Weights of a small image autoencoder.
Model: 6.81M parameters, 48-pixel images, encoder arch mlp_mixer, encoder norm layernorm, encoder activation gelu, encoder patch size [8, 8], encoder width 192, decoder norm batchnorm, decoder activation silu, decoder widths [64, 128, 256, 256].
Training: soap at rate 0.0037, batches of 256.
Data: trained on photos of arthropod specimens (BIOSCAN-5M), 195000 training examples.
Rows from block 2 of the decoder, named by matrix and row number. Rows with one number belong to one channel. Each number is 500 + 40 x the weight over its row's rms, rounded and kept within 0 to 999. All counts start at 0. Numbers have three digits each.
# convs0: first 3x3 conv (decoder.decb.0.0.convs.0.weight, 256x256x3x3), inputs 170-174, a 3x3 kernel for each
# convs1: second 3x3 conv (decoder.decb.0.0.convs.1.weight, 256x256x3x3, transposed), outputs 170-174, a 3x3 kernel for each
convs0.112:492494433499435561537461469471534487536548504568432509582508455547571483430522474542520503518549515537494576481501521446532510525518505
convs1.112:552523482482447514526487467509489482600479496523485474514465506496431545535518480469502481390466464475477407513547460522546495535516518
convs0.113:547533466428524453524488540487497458459514471482505526426442502573522545496546543508524506539421588512512489466436517534461450501480535
convs1.113:566523507534501565505570492564512541517552509489521500504430552504513510565479524471546496423507490505467449531536544501538486526569518
convs0.114:439516527488497414557525479518452497455473507492495533493503524520526515591493509477496467442498543455499484498481427499553510546520450
convs1.114:490384448515533541552514578433506458535541480517496481483474501442483555480532520532492618473491529517508531491598456491450464516489479
convs0.115:487454513538490507515504488508516492476567535537526484523569520465538546463482509472534493514530462501488467545493481442509506543489518
convs1.115:475469499506438455474519503495461516510460501522463529538522522494500510489488525438439482456481507485513464552590502480489525502503500
convs0.116:536485449456584620494524484497562529538527499546478533508475500406546522426431447466464512596532490449546526507460580517545445533452494
convs1.116:594465501435501492516468532454484512519384471467474546531533517507497511510515522414441506494489503468476534469489496507440464452494500
convs0.117:542540417547549600456435489496542476472486480506507538470501486414498491458490444479513485541514462479524523499566505458539497487507447
convs1.117:526522488496573490424511450506548537461510519489447563457524489447490506439507519496526485525478488522536518503533500472493526532467505
convs0.118:513550492539493518523395495490525499445482464503497503540521548564451483502454532428569480563375506493533522550440466512526488481535535
convs1.118:544555513516490507517568511474520528462466497543492472458464535496548415478474485562481473490435492461469537475501518502482540501491475
convs0.119:547553476534561455488519509505443461475530472472506556496486494584438472506491538493469495505506505500492501539429439472502459494506510
convs1.119:543500531553478487530507444488504479513518488565455533473512459472513502501541577516465497476465520517515511494513513497546472542507478
convs0.120:475518467459562429470445438475545505457545559538517498505504529472492517476527476483525521553478478459480514510504525521532460459507485
convs1.120:510448512473554520478455427492504518456413461506519575504485475544516536457595486477486455509496471495489506535546462480461462481502544
convs0.121:535535509510628515461523509488493503487490525511529455505504526588593473474517530523555517509440556507516530498468515471506540501516470
convs1.121:454545454483387518455465461440455461492483464533465537538547536512465441526407450516432485472495528426486505481468518515502396496526485
convs0.122:524543530509493571567470440488502472512482446493567515543515539608577447483476515465468548486487519466452507503511548499493560470566500
convs1.122:460469547543539518474502511498413475510567533511515499528472532432497520466500490486508555487536513469550559571445414417461495498516475
convs0.123:476488512476532548508446484509445578521453498506495497453437520532501505433466517518485516483488445459495498499470467518472480536468509
convs1.123:427455540517479541471500480564500454513445474482488452423426451485606558512527486526538498499538511496536459443460536586497519541537490
convs0.124:465579485477581478471435502477559520430487537457491521530497451489480463425519475494502487506486480494517477515486489539593480544452492
convs1.124:510506530503510489533509537516502556465530503533552496466527529533524468553528417465487516492438431469509565518503434561571521507501472
convs0.125:495544518502497541537500505537543507512502538549442515550523515384484547551462460463456512570510493443489483468521527538487526443523463
convs1.125:531551563500485567473479570499492454474457469529487459529495531489501593428477480458534489478411450507447463479499552495539489496545542
convs0.126:477501467503493571624445510448475534531482495515513523493515542543460554497482543465454550448391566535488454483544481521501493527513472
convs1.126:460520499451534492467481521552456457557463387555496492554473506501497479485511523519552521521578457489465501537577530472517452466493451
convs0.127:535520550523450500493450401433510562532491495495507509473444471407613432584478501492569477545520482494489486515485497470525458529555478
convs1.127:496480520506469469502530494499497512490563483511533463455585515518569502549474466535509489530425477509508495503521480504471459523479452
convs0.128:570547447499556470547398531488409511496543510499460462517469521571470529425508530469581456504441513473510495470429527538485507486518530
convs1.128:514492519442559576498550489559527486493542502525512539522513548518434542479466476475469418505507485490411454458487405539570489507474504
convs0.129:428551525520431556557516442499535479510474527458514541512485436496493532511509487493499563524486485550533490517476489522454518461480493
convs1.129:579503454510509488442504433509506549525490519479473528533552469521530397520507476487458430500481545525469504545527499558508494505511471
convs0.130:506443499526458540472490531483480522591516494427502468472494575518529524501453508513442548510455488503510459508519496469514531457598487
convs1.130:502573525425489554473529490529482462502504474519463454466474505520515505461481520505528533550614475513555513485465503491508487451498522
convs0.131:469485565521551507483444553521507497517583459448540514530462540501590433516517500507510521545489461499453495475515514508514534507514516
convs1.131:494395437488500489504441549494501526489497490487526618466508479455556494461509520532564490455496499503493503532486515505510539460531533
convs0.132:503488471530595474491524493527525520491467525476549528470470501546472499524490498522521472556496482510473499496472496568479520501471549
convs1.132:494480443493479505503568490526449477572499546510476455538463526497380513470535491457575468508454488526544502443468516471529521485483534
convs0.133:494520460493533546485496515449489508479470477437538488531474503508474541541467522462489491536545512477509523538428500519518479526560550
convs1.133:475483465492488526522490500540515505519536477501549520497499491485536510506514479479458513543486536532562527528446406567485447492507473
convs0.134:519525504541587553461562473563520506491475471470465527429480429504583465395487482508511471466546566545494499482472501507524526552495508
convs1.134:501468475526445455498467417477535548457533500495538438481511498487485530550489499554526522556535572491511503466508488502501446476499444
convs0.135:432452589564482500503523512538558439435475478505501491487525507521484490677466548532506456394479485489476518494509473452467597461499453
convs1.135:485490454523477484491444498509476545500529578488489546490455499509483532491490511549594511557558570571516467497516504426499498458553533
convs0.136:462530469514482559512535523489489469391480488547509482500439508434474453462526560490507535496503492481528531536468522474517513524498530
convs1.136:426461501444510526470478465506470441472457425559534508508499503472562607488569487416428510464448509527538444456511480474486478473525526
convs0.137:504489544492512504485508546560492518503516551438571483451519530569434439497522514470484498453611447527519527488598474523445491472578529
convs1.137:582464480471487576540540468543517512439449458489515539484551469506571435499509573454438454580505497573511518461496461547629453550506506
convs0.138:517539484434551524456507441563467512558524495489444546382553566514461502532508555424510448504454509504518446471477475527480501495497500
convs1.138:533504499525419434544450459520496521499540574552532547524481513438559505483578506526554496563606547474456511521455558477409486486565535
convs0.139:442489495485468556564530482503509508539443475523500493476445519455520508495479516526509500491495540497514523485494466521455511471502583
convs1.139:490472473561625532475467531497513523487598545522555516501543519517577506528537493505485474445437449496482499487406464554596537497514543
convs0.140:487529540479436538524499503466508522500475473468487492475548497498468518455488502514461425493518434504470455577420462527579478526457547
convs1.140:551525444490514557473518525574536542481416513436393497494536534511558526505518532514500499526441498506515530529536508515503499513479471
convs0.141:524546527513558551526463450493431499495485490510490532417490507431535512465581499505531451502501458542438463493524497472552558529543531
convs1.141:526488492452491516498535525450458429462543540480458505509420499511563570526529487539539519516573493500526530393412503478483518470462531
convs0.142:464473542571504502558549499452511550501533488518558471472493560520496453508507460464485504415541484535513542527506463520499457505496512
convs1.142:505420436475374419481513511506503499547530475506557575541543499472480502490513560483406507462430485558492531547541460538539486480445505
convs0.143:518483561493496470492489527505487471477539571507513496561494483483594538521434534494485512439485535501471547505528572504514410505478475
convs1.143:554493491478541528460465492502433501476520540496394508475488484441449475475452498443518486514588511511505521552529490497515467528508485
convs0.144:473483515609396526482554493564516496535500501491503488399447499579474457501478484451538498464555432462556467464526506565468464474475552
convs1.144:532522571542628496470536509562502624484539480519508472486515582520545455516549450466497510561464425449433502515532494518456449519512524
convs0.145:515437580528483518512530473488486517494575493468500545447470483445454439564475528542457501517509518495462486564524502498528494501522439
convs1.145:468506488513492508510439513465482505458411518514463441486524503429578492487538516470485485525506495481512464532527544459457448479553490
convs0.146:533503461516544571516443476470495460448493435567530497502531620529455525556458510507447591497473479471569508457588458488545450506502428
convs1.146:529531545506530485544550475494487528438485536503482529464477484454600549504506490458490501506531520489503505540482464637495523564468530
convs0.147:468398526509452570522517520536545498488526506491460514500457524457539524515509466509493504461517494477533524506462524417536514535486509
convs1.147:482479502472532461512505484434479462521566520537443506505504491494593460442528497498486435544380492469522504487523548463459495477503512
convs0.148:510538507565518517485509461500505437503514460487491526463441564521499492512506549494505491492488503503507486535427479535411506507532451
convs1.148:548533493525473496471450480506511496494521484540478477500513524489459518495508537422420487457507522498475564527471475499584538506500578
convs0.149:564425569546456484483465493504492514497545530526413524490611482442489467551462478519557504418549536546510492561438493474463468566444531
convs1.149:490501451566505483525463532489460481469384502527538561481549510500628516498491517537493495482508441534448509484522529470538519545566525
convs0.150:542486414472531547510448510446564427546544539535472488493445509504532468467526507492547547519422443470479512498499528558487471533501516
convs1.150:516567519462480452537556457480439418499439531563504528482496479512477554475477542537541530498516473458502472504539508510569534510494432
convs0.151:523547512606540456488504498471505498521459491497540536479572569502453484517537535485519498501482511523530517503431440535493547538502426
convs1.151:478507504448415469512511555488528458443503448498484501471501484423483465532484480466416494344407434435482411536503534459454487470515511
convs0.152:518520504515519518515435448519488486559477529496501536457463530457678530490534480500497549465576447508487504524445535464448513487567506
convs1.152:489452473512560494576511520468514524446484506462451493475472486514371505526481479504458521489443449475472507510515488465426510502508456
convs0.153:465543440483550472536578537530532547393390488531584491550454472440466494499507521532481464526489478574331460532426525533473442475543469
convs1.153:518489495493458408472487467529532462485539513507494506494609516486513438526466475511588456543612550494557512493513521534468491533488465
convs0.154:545448550503584452461502529484476473516454572536479499495475503497540504501530454527527481508450515512477510419449479504406534497476419
convs1.154:416460499476515494437546489546528506547582518519529535461568463477479426493473481464478460465509488522444477482504543403468550493473521
convs0.155:461536505522469527487513501487527538555459506491515437426442527432470599584576533452521508530530454525489527456486464548457511520429528
convs1.155:562472472531551558545444494502481466470462496498492433566531476432475524552532480499455523464501484477433525475484502480585495542493539
convs0.156:497475543486522530487484550491526515463498471476566500533535513488471520499522481520482451552523502476481475484506484540478506395520468
convs1.156:521526510487452455534562532464488529558496554537501485486485487555498502461461452460487473477498471488508476497515571540495506510524570
convs0.157:563505470457426506541578464527542529515501453514475518562493573453500477488515471493525524493522504488468524465451475499504548512512512
convs1.157:539529474543497508473526484474461507500520482489472524502540494497458496448447508517547453483505459519525528497467480551549518532489487
convs0.158:454548572463495426543573486504518487493440528523472472484405569523391445534525500481581475518453545482498545497542466431628504496443486
convs1.158:475464434517463509541505487434507478447595502533560516479489496446493535454535508514522489533449468545475489527504555455394557489465504
convs0.159:494493433538517468463474491491511541543391539501447515441440480499514430401511483473526449485519470473474490495484511495423427490507514
convs1.159:520542552493586508512494562519537539478486439511511532485455533531505490502541539515505513555501508491503506490537592501510487483444482
convs0.160:454426523548581443507491572536551547484543442521528516575518532427461399466455586495530485480463593507509512467485498488565458512451483
convs1.160:481542531434507451615505536467502496472461503518505506528519526589370481422452503465472528416422522433514445464484482503477485551552463
convs0.161:437522502536419492516412466546535483544488436566504518503439485444500449552435509484489507475567464531528524471456499524499501507505546
convs1.161:463478511485514472404503456519481489538413492565463453493536463524534495550484457475515485489464514511562469450469489542528452514583466
convs0.162:495585569409524533585594522491415489482478485504545519409445499533515515534475457507485513479508441508480512487465491498469514541520483
convs1.162:494437495452503542452443491508488423496515438472516505522438482478465502511575511491518505531519534512505485545545502477457468519547493
convs0.163:521526557488446485508490480462493522478539485478457530509503481642512440466589468490474529457563437518457442509455491547484480446519510
convs1.163:493470457499586507446526495476465524455444535471503534506560477462417483515478485523518517580509549465495511442387499441488534565489559
convs0.164:479545465418544484496494425510486528442548493476509507435490485501541443474445517434537481481459520526496534475481506620500455478482467
convs1.164:448464512464463502499535510457520502459478486465471441539492445566496425539502543515481527509524536494509508517515492547501441525515526
convs0.165:401512504520538566518408543519493523462521451486517522467542483458463527504512500490474499501454455500535450475488559578492520484535486
convs1.165:473499531486556539480545480493485512572469392494516510456529511524489548558464555548494483478562456519515494494494444473449411498454480
convs0.166:471508459516528514465543501531485517501493513571464557536538469486591488458468498505516475520407502582491536527416501519456451479460540
convs1.166:500543532571527557529574563490506490465568534483490507518585519535427570508518511529481449547528493507485494444509467491606495475561469
convs0.167:512460506453491606539548499468496532495514533494487512429559447518498467485480471479476482495497496487534475462499534625472568527536553
convs1.167:496569513502540482531581486515508495515517600465485478467505526466498478458468475447493500505517548498480510467471500440480441447459498
convs0.168:500501437477543584515419511503491506512443503465538493403500462415534528557480476490507494496496458503499522462548467487525538520532487
convs1.168:519588533567514583457510391528523504515473459452556451498561546481421534510477503466504497506514552504421456488487541436524489536462569
convs0.169:530547488429464544563516478509490492529523441478508500484411499607515475489452472445470498503466483470493506499531500495444506470540493
convs1.169:512503490508456537454458487465501502492572444472495534497527467420533412499533571558504470612582526472520540462557565541508472607473451
convs0.170:506603522489476416518484610542516509488471500549517529535515502470479500458467551517441533528486521537486510477496418526508487477561559
convs1.170:476475491487509545542499504501506433522454460488533443497602581499464512526498523494537469495426461517513461479417453483470465475523506
convs0.171:552473535519392392530511435573502536473552465554492436519544491468434506471530561509561588445531518504471529477543429531469438457516439
convs1.171:432538491538541518475461503473513482544510524417441464505522608554538529510512496503549527529505578445439492554513508455560462502484374
convs0.172:484522509475549445473571525446493504519537490535448480478395463465632545524559466467459466453533497511455488541509471455507475466538499
convs1.172:475549510548473541472457548532526495424509486530528496491512506441584536499519489548559518344532498473512485473534519467524525443467484
convs0.173:513526433537497436560577566410437480500465515527547533441576499570454508483573501500529510521517545466476477517467534494458452494442506
convs1.173:499503419537427399559499501475498471536507615522603549520490514471443475462491534468479490472457497522468506450532521443457549487515544
convs0.174:489445448470432453535531563530587429494587538499486521528541542494547543479555447463412508523513477440442477524499503511443537472531500
convs1.174:508521475478576537509508529428467504444549457465435473555521516506502600495524498464554538507466483534483533456410435512544497526502485
convs0.175:523450483483536539491537462493512478561489557472514495509554513571430523459514443470582526526551575520479497451505432485390443496535594
convs1.175:507527495541532450520535523511445498560481458528516505453454496465438538507477536477452473495482474475462514465444491553579500611598559
convs0.176:516447424495495464530509517481581497479395525465518467505501501358524456465469533507508505484479442535491478530475460561418506538443503
convs1.176:523461508505652584593534523514547524517534545486522538484562555523522535484479557583540501552513488450455514518513501543500562540504485
convs0.177:562555523566506543461398488492544487566494508499429543493562455557415496450513520543451543448502408509511454530521492516565544487509436
convs1.177:442549495479408500482458417500517472528437551476487507498429516453560588556503557515484585538512580452503486529504519491486391507503453
convs0.178:526572489510458544491469546439492469444454485537542468487508572465427538588555468539490554506505454555510479519516433557486563500504494
convs1.178:512466474449493453478552501558589485530547550489499488483489537506511517478459459509509429460510489493500503496486502560490483510455496
convs0.179:559522507568430446516428516502486442532547467464483483513488492463554444419495499480495490534555519522582532457494492395426458534572499
convs1.179:538486490583486573439465495519480472487480440524520413518472513472534461523564523486436528506463489519496500528518540502475576519525563
convs0.180:539484453455395460486502483462503489492511497508471533483413489466553489464468565551565597505472484461524481546420517471545599475585471
convs1.180:540509509579543647512466521509442536554519548564506481523511415487491456501514519528497552538504545472451471480408503438477505455458486
convs0.181:508399503503587569507508514519479445494555494542491488548454566536416495449525469607489463385482537502516502527505485484478453482488529
convs1.181:507514504494473523488511551480438495467490479602521477503450509572450529478497550514491532519610570451496522542509537578500569523557508
convs0.182:516552542532530502555486462424486514543529495487505513560491525501547478445500573509462564453498462500473513519470466486523548505542530
convs1.182:478471501459481481462441487480440520499414510527553497457536477525511471516381455544582484567436450558428442467488504413525483534498455
convs0.183:482465456558472585458555459494511561543436530467504500573432509486545470483512478481502528478492553517483467523483449455461474496536502
convs1.183:529571543485479482501511523493496405433495574548497498461482515490480539488504501496475431487529497473473489501503489541515486481478455
convs0.184:520610459475493509482472493520401475546511568481528462488457496579518501493406554502469498545535467478536473555515525493466540521436513
convs1.184:480537533427448470499501544481484503444500495527477513474561541534606496546470462498495517527518492506521519422533478544493526509457431
convs0.185:525589538488529575576495495483494501487474459500463531579562490520581461453601513504489513529461597515454502523491506572507495525422551
convs1.185:487464508379483481475428477565547451590510488593499509521411454547454475442516460488529509417455490516504521504549549559517542530551503
convs0.186:524598511528437528534397554483449490493467492489553493468425519358569466511463526543450488483518545505525546486480551483488536467535490
convs1.186:430475489458562488473440549437476425483465407494490525481542499484488521489510523549483494473582518545540504514473587418450568491529570
convs0.187:475489403480585566507463520542481519525523480509517456443536462485470498537397472503521579498456499474483538509417515524515505488513523
convs1.187:579507510485549449520535487432484492486536498550511517512513482524500473507478524500547527486551491423523495536434391504513482516506550
convs0.188:508577489510447526503557501564559510457506487479526508458629481496474484488494515518488425495532594499518503502497514500527519524504473
convs1.188:534509498500485556510411503470497526465483497541548484428452452478429456494437553532513484471497511492486489537496513472480504540584483
convs0.189:532617469451605536494490502502429489500544482523552481528485500537565464482471532485495480551449490498511505541416536503539538523484506
convs1.189:484477477532384478496545508484545510542560524515570559483485462503535467544556505501508496567606501527517504561542477550443451502485453
convs0.190:419552539461451521530403453517512544480428454544471508484506567524490494517523543442503489482628498552481482460494490521456480493553483
convs1.190:513495590547407555480439517522574589486563538550552502457421485488570492417470446550490465502390458501447575497495539565493564553545472
convs0.191:586419545465524594486475529552482435526482454492502509532523478501494487504512518478500459415496541452458469473517538531498495519500495
convs1.191:511456519447527529522489403504529492527528474495467533520590522470400492485458511499495456549515489481458488543534452467467487506443516
convs0.192:473425611496431524554472512528512467526472499554497485517517506494528462503479549540501489482489501478510499527535489529510493470517513
convs1.192:464505555491550543482604582446449486554424442525476482529440467527549466498475442490563524434526514516483459499520514506380509515510482
convs0.193:477575524452427554465495454532494522503514473511494428492551487492438499505432479535489532551517483537502537522454475464569586509512478
convs1.193:464521501469520459521433475486545558497540463543544551592506499522512566522470494502489450552539531441485492483493436359461418537546442
convs0.194:471424468434469590481468476523545508478516491499471538524474512415524494410545441444483489522529550552498526484461452502456549495463484
convs1.194:440544493509578483540488449437473422499448509477464446440503513558511540500513495461460454386440482473529590542447454533538511529518476
convs0.195:488536478553419564509547462532460496493508558465480507525428559465614477460578517485499485430445555480475532485493466497513568461546487
convs1.195:514595499485510509488469489396543509473489569525479531465456519506480542508507521402551497525571528558523570437560448501447514490493467
convs0.196:555539485499560532494426488484463467396460508509554537519536434551529603439507451518512460443536457524534494443541501533464430474467488
convs1.196:446484522511536486503538468472415512478483505536538499497459565569483516515453408480457584508512519536517533519500468520536486523503482
convs0.197:516494495385622538504506484447487547495506495476428518531477478560527563509522528501438505493476503500524462515442472515461523485553496
convs1.197:513415462503528479514486568456488473500534522494471511462518507452600520505481429539529505492450491504493538443496505509493486519453470
convs0.198:464603425480522582508487542495554439546530492512494515494519463537387519442502512551527504502514542474522509555426482456557486503493510
convs1.198:514478502472384498475411494503464526407482520556495495501522499502472496483447460523515539507360514463470461542508497503533552511527515
convs0.199:496497444471425414536498542512507434480508517484468558500404485451587461491493477491454479500555528495510451490519494523512515527474530
convs1.199:491551479475481511490538526521495481507551508524520535482534498484437507498514484483392494508469460483525516542494506589449431554529479
convs0.200:473461536448673497445526533497513494474527481538494474473521461581475592523498470476517485471474495510519544461499499484391536502512482
convs1.200:511522496552553475471553500464467517481425418508465494495506470516510528534542499397452500397495444453546470492592534569558462543517499
convs0.201:491520559589590496480493465525421504539471493534545501474504496490542493485509537512541495418545472499490510504489491505547495504492511
convs1.201:498440534546505423474419475454493436476480487507424522510455566554544554488514550522474486565522453446496513558435525464432454556511489
convs0.202:528572510467556565534412485532477496544443506468495510507459521397514520536500535537443535505530493562483514504478556485544499467446481
convs1.202:526488450389443507431467495463535499500528493516466516500478504528470473548460450506466421534488427467471425472519518433525483435525481
convs0.203:530484493477599516458526496455539511525564534500446515533498527503436478521472529542450526503518508548441503433557485518433531511477537
convs1.203:488457510519530529511588455478519509439490515492538499491469478464493461502488508498455497521496514496467470488461468488521516479528520
convs0.204:501511561473604568605458465560524503474508497521527508577434495578623514493526498476559484428524520480477552503491479493500489466523483
convs1.204:546509495479423484407467471501550483472518477510463480507516519429467439482479441430467539486493494423529510534511494566431451530488533
convs0.205:510513553543492502495480555510460480538536524483579431519533472561422479447532519435576497575409519492490484502481491565454488459557455
convs1.205:522537476472480435478540570465462513496471527525511551467496547453607530456496441516531481495573513528486524493477470502566533474565515
convs0.206:509510547560566485445560470537490465491486450457511503481515535499493466492506465513482490441449541482512512484508446638566505516508467
convs1.206:509423453502442498524404508546492518539589518536577533504460525516479564551478501447515432521542536550542530517497446442438439500503492
convs0.207:507518434468522511533577537506508494502538460514488507525471495462488471469511478550548503512489542534534477479463483425552498575422475
convs1.207:479490445466442524537458533527571561487508491538524476493490560519516545459522468494494479495410446455430485533425452552462512501518523
convs0.208:457489503503492538539481513520445522533516549532477480482529492481479507461493464497537507504490505525496528470510500489491519523437523
convs1.208:575594530511480465441503496575571490468462489451518544499515565470500556500498453509540478461500402466521481479544525432489561517504524
convs0.209:479577572497548581503486459503362485506571520468506488401484516559652537521481475546504506510481439493475513540416465508522497508476508
convs1.209:466505538484525575468500512490500504478416477506554550507482502531469449468453504514495511460475515523503520522553501467477519520495482
convs0.210:522511562422669469526407535521488417510562527536474529564465470568493496433484547460582468547399522479482497510458522500522519505487475
convs1.210:525530548548499497528481514469514503447548470540471470498516488547482426484470516520468476507360454485504532566468527467482489504518478
convs0.211:427539486514583482480539500517492515532507480481444495495546539492499518488549479484545449523496497514477448504553515518525525547480524
convs1.211:548420457560422485527499498552494530509450531479479457476443486482503513494480522545487534499492470471440461496523526506497496500447477
convs0.212:504468438515466529480573471468432505486537538464498494513476498571389463460492517534580532492459430529484502530468471493496445544467501
convs1.212:489476447528501428542496479578557522567525511452564543518563526551556495505493548522447511479500465479491494511548541573546488552509486
convs0.213:493611572415406566371443510507497507431448540493468498558641485568575446440487505452558491589385491528476477497479481533544528533535516
convs1.213:495504528445607521527474536457519525461534523517518515510455467454417483449436493473509491456490371472508557475515507463435476510533509
convs0.214:423521491605533520500485505500514461426534513514556533650485455522486502504504492553528499455556469463480477544498436465504529500442469
convs1.214:509503529479437432490514584482438505480441501493486501494483500527477535488496510519543552494515538481510581479531496443446576482486501
convs0.215:497464528493553565527399501499528509496506466521524468402523503544605508487491565500540474495416535497514512511555484468477472427462477
convs1.215:523514543425539537489473520500530530528542468507550470500492516511443501499486487476505541450555493419428472484490545549544439477435515
convs0.216:527548530496449532496397490525568498501497493505459543520479488493491429471578477510472506504455519457528506501457481469564536459508523
convs1.216:558509506537601560475523485497534481471589481509492494508543474521562567556514514463550537457506542450512471510494455474508489491564450
convs0.217:533416485470516416463409525554459511509613452509500523488528487582531433459549577445589531424483490523483518508406549494504548500503525
convs1.217:513504499522500522491499508440454488527500521536501442501478498548566507544552492518462437471473457501473527513627502476477501492591553
convs0.218:470473531524456509458489519486471525520480416446556468481425518476502497461524498441482532554482549495517465529569490518516514514490539
convs1.218:484505503566545493534509512525509489516527476493484487485474521645485493568586461505480476514515412508556476480471515458473496483430403
convs0.219:509470520495498534436526518503518482518538473572479498528578483453500474473512473517541519493501444469508457518476494451429459528477530
convs1.219:526482511525451482471573524550507518522531454527536493462527515480475456487479454535528535514544529489470471478511510531532520491521495
convs0.220:475509511537561537429394522467537546463512520550456494510559524527528481515421454475486469561469529500496530493568502540455511499493489
convs1.220:423499550477547494452509508535568516444489491499507498506562543561529493508477445516549555466535467542525481486452545450466475474424466
convs0.221:494570415469451450448430512431484516469508489569434484535488474539560524425475510500475489490473500514473512529533528472444493480535480
convs1.221:520446520472454521468494571459551521503518592462442516516490471545450513534569506560485428517530503525494461449506535475501488472581497
convs0.222:491489479478487440534512475526515495496556539503465518544499486471391519508516530481481472468468488543569528493522502499508453489445520
convs1.222:575423536390500488486500496524515521468553571440514554530416437452500481572503521489512508524479495522418528478492475574467512501522519
convs0.223:522574389513546545491491507490529482539519495464563495457467553586605480530518475525542490451511525451426556516507482495524449455565515
convs1.223:515512497523495531447481505576474492534451489442473511473428460518422430498473502521486501511592540507537483522451572522508511525487506
convs0.224:543466501519467522471479426477537519478486467520493434457517532528492495466592536539552460495505431486506539499561556493613496485473522
convs1.224:582507493467551467542512465497534462547570539509489499496483493502457548489517532461533490590528488505534531511489423476416380470465455
convs0.225:483495564534564513518549485486500521492509501480489543534511436435397519558457496545493488439551571496426444493503521503499573498476482
convs1.225:519466462452431586504511551549505477508524546496493487522454510460512553513509496476546562478627498482454463495491527443464477520532549
convs0.226:565457465488496535466510522452507576537463443566501491482498552489503485546537538503498470479492516446507507478464479507498483481476538
convs1.226:421535572535517517511488498420515513444490516473530476546503473508524461472499450527458484490506508535532504495494532498532537497515529
convs0.227:541489495485540547477535524489519436535496534474564518526521489548581482497592475543449507478530491515513480445544537500407570481552484
convs1.227:510493473427475502482539514479507476448491480515439417569446484547444432592493525525456553499523509605508536488602524450553504461581486
convs0.228:494512526485517537504492520526522478466516495517552484472536432529560502484447527490401525537480514472537447467549449445509549491558530
convs1.228:532516548517530505494512536524487513536466542511428479498477514488516483479451473516531507475529514513472511509512496511600512470460494
convs0.229:485611482430524543531489524492399478487512543492504473506547478534521531472476480508509517473540512463496486490392567472563434475519456
convs1.229:467466520496475544491588460510486518495491543490495534490597516493490489497451515479517481524555512451436504481534550523535484522466541
convs0.230:551446519517467431545523475476470538537518501479516478462470495498540518504468500500486507472576469483435509524538516467546445559441439
convs1.230:502456488468485492499459457534578465533547460538550505592511550484515547540507469544568561460513483501531472507469479450424419448489451
convs0.231:478472476552414479528546530527508479579593485477533512546514537482425552447475517495495536479456498519475548509530468497400518429467489
convs1.231:552471463535617434494543523437470502462527452492484491521534592417496529491473465539572499553564482522508481497500498503608575489546526
convs0.232:476484469476487483511488535512541474462533511470552532491499566464599510489510504473550472520488472483497499453562477570544543477516460
convs1.232:489500435483529460497508489447482493461506459493453454521513562436497451490451450526496518517537492516403480538519509427531465438522574
convs0.233:535546531528471509441546555472451517546530492453477479433554465571541553491492525450478500477499501498478480510514491436412534524517508
convs1.233:445416481420564444520545501485506542515449523554561509476460495506491516507547486546475402442500547491495484528461471530419506472542505
convs0.234:468387502616515392512446575465536513565524490476489447502481542573615469515478527507520508453480519512497519479493474497443484527521519
convs1.234:503521495486518515542596505543462478458575513414422484498538509488504412518537441514492498488511550476502467532529514514585496547559551
convs0.235:428330565491497504477522472543505471589507540497475550499440548511525472511494516594497503478483527482552447512489526493552498507502508
convs1.235:470494487452542505500486518503497470538514491546489460516501514510537541537502482519458542500486579411387460487449459527472432473539469
convs0.236:493465510424723474516455487486479523444542474471482471502465515563519472508442515483523479484463520476483522460520483476477586579534477
convs1.236:488436475458285519513486535503518548511554564531531552529507454551504461533492525491517566545512598487491484524482496519469520469460496
convs0.237:486515441507570468502505523515539513488437498509553495532483469463501561512537462476501552490492502508488506428478507508532487508509524
convs1.237:511459444476489442520442443439470419410569473483511491512578524574497574514528510512481457542459481495473495427462502545403465560412548
convs0.238:509545489452532583555454533533482476498532498458540485534475492523401520482481515494536540529507439497502482475506462507467486480490496
convs1.238:508482516571480468507534481480499494484483514484470433527452526548533508515497451562514528557446521456455499506536587538552532549515480
convs0.239:479443499445484476472520529488495556480404501504520509475557522500545485523615507483500466497465457520497463482496458493622513529512518
convs1.239:479506515564519521459496522542511598473573497490514512474449501499490518508532557513490553495515561473422505461460483506471477448467517
convs0.240:497427518512533506449504460504510503489585492434555474481522521532430520516496455540498463517476444493521523507467510528428463484529519
convs1.240:521525491475472558434471498482471543494501512509504537494446489473548509475492518510481474587587435518609426522509434524596452452546480
convs0.241:528569460446563491467444595524506476503509522468536464502495529445550490518527510421553497577432542499555495536436514488440503530481516
convs1.241:473475548481476453517457498510467469503478475576445471491477480549480450481462483434478440424467504481517535475519504487544535554548528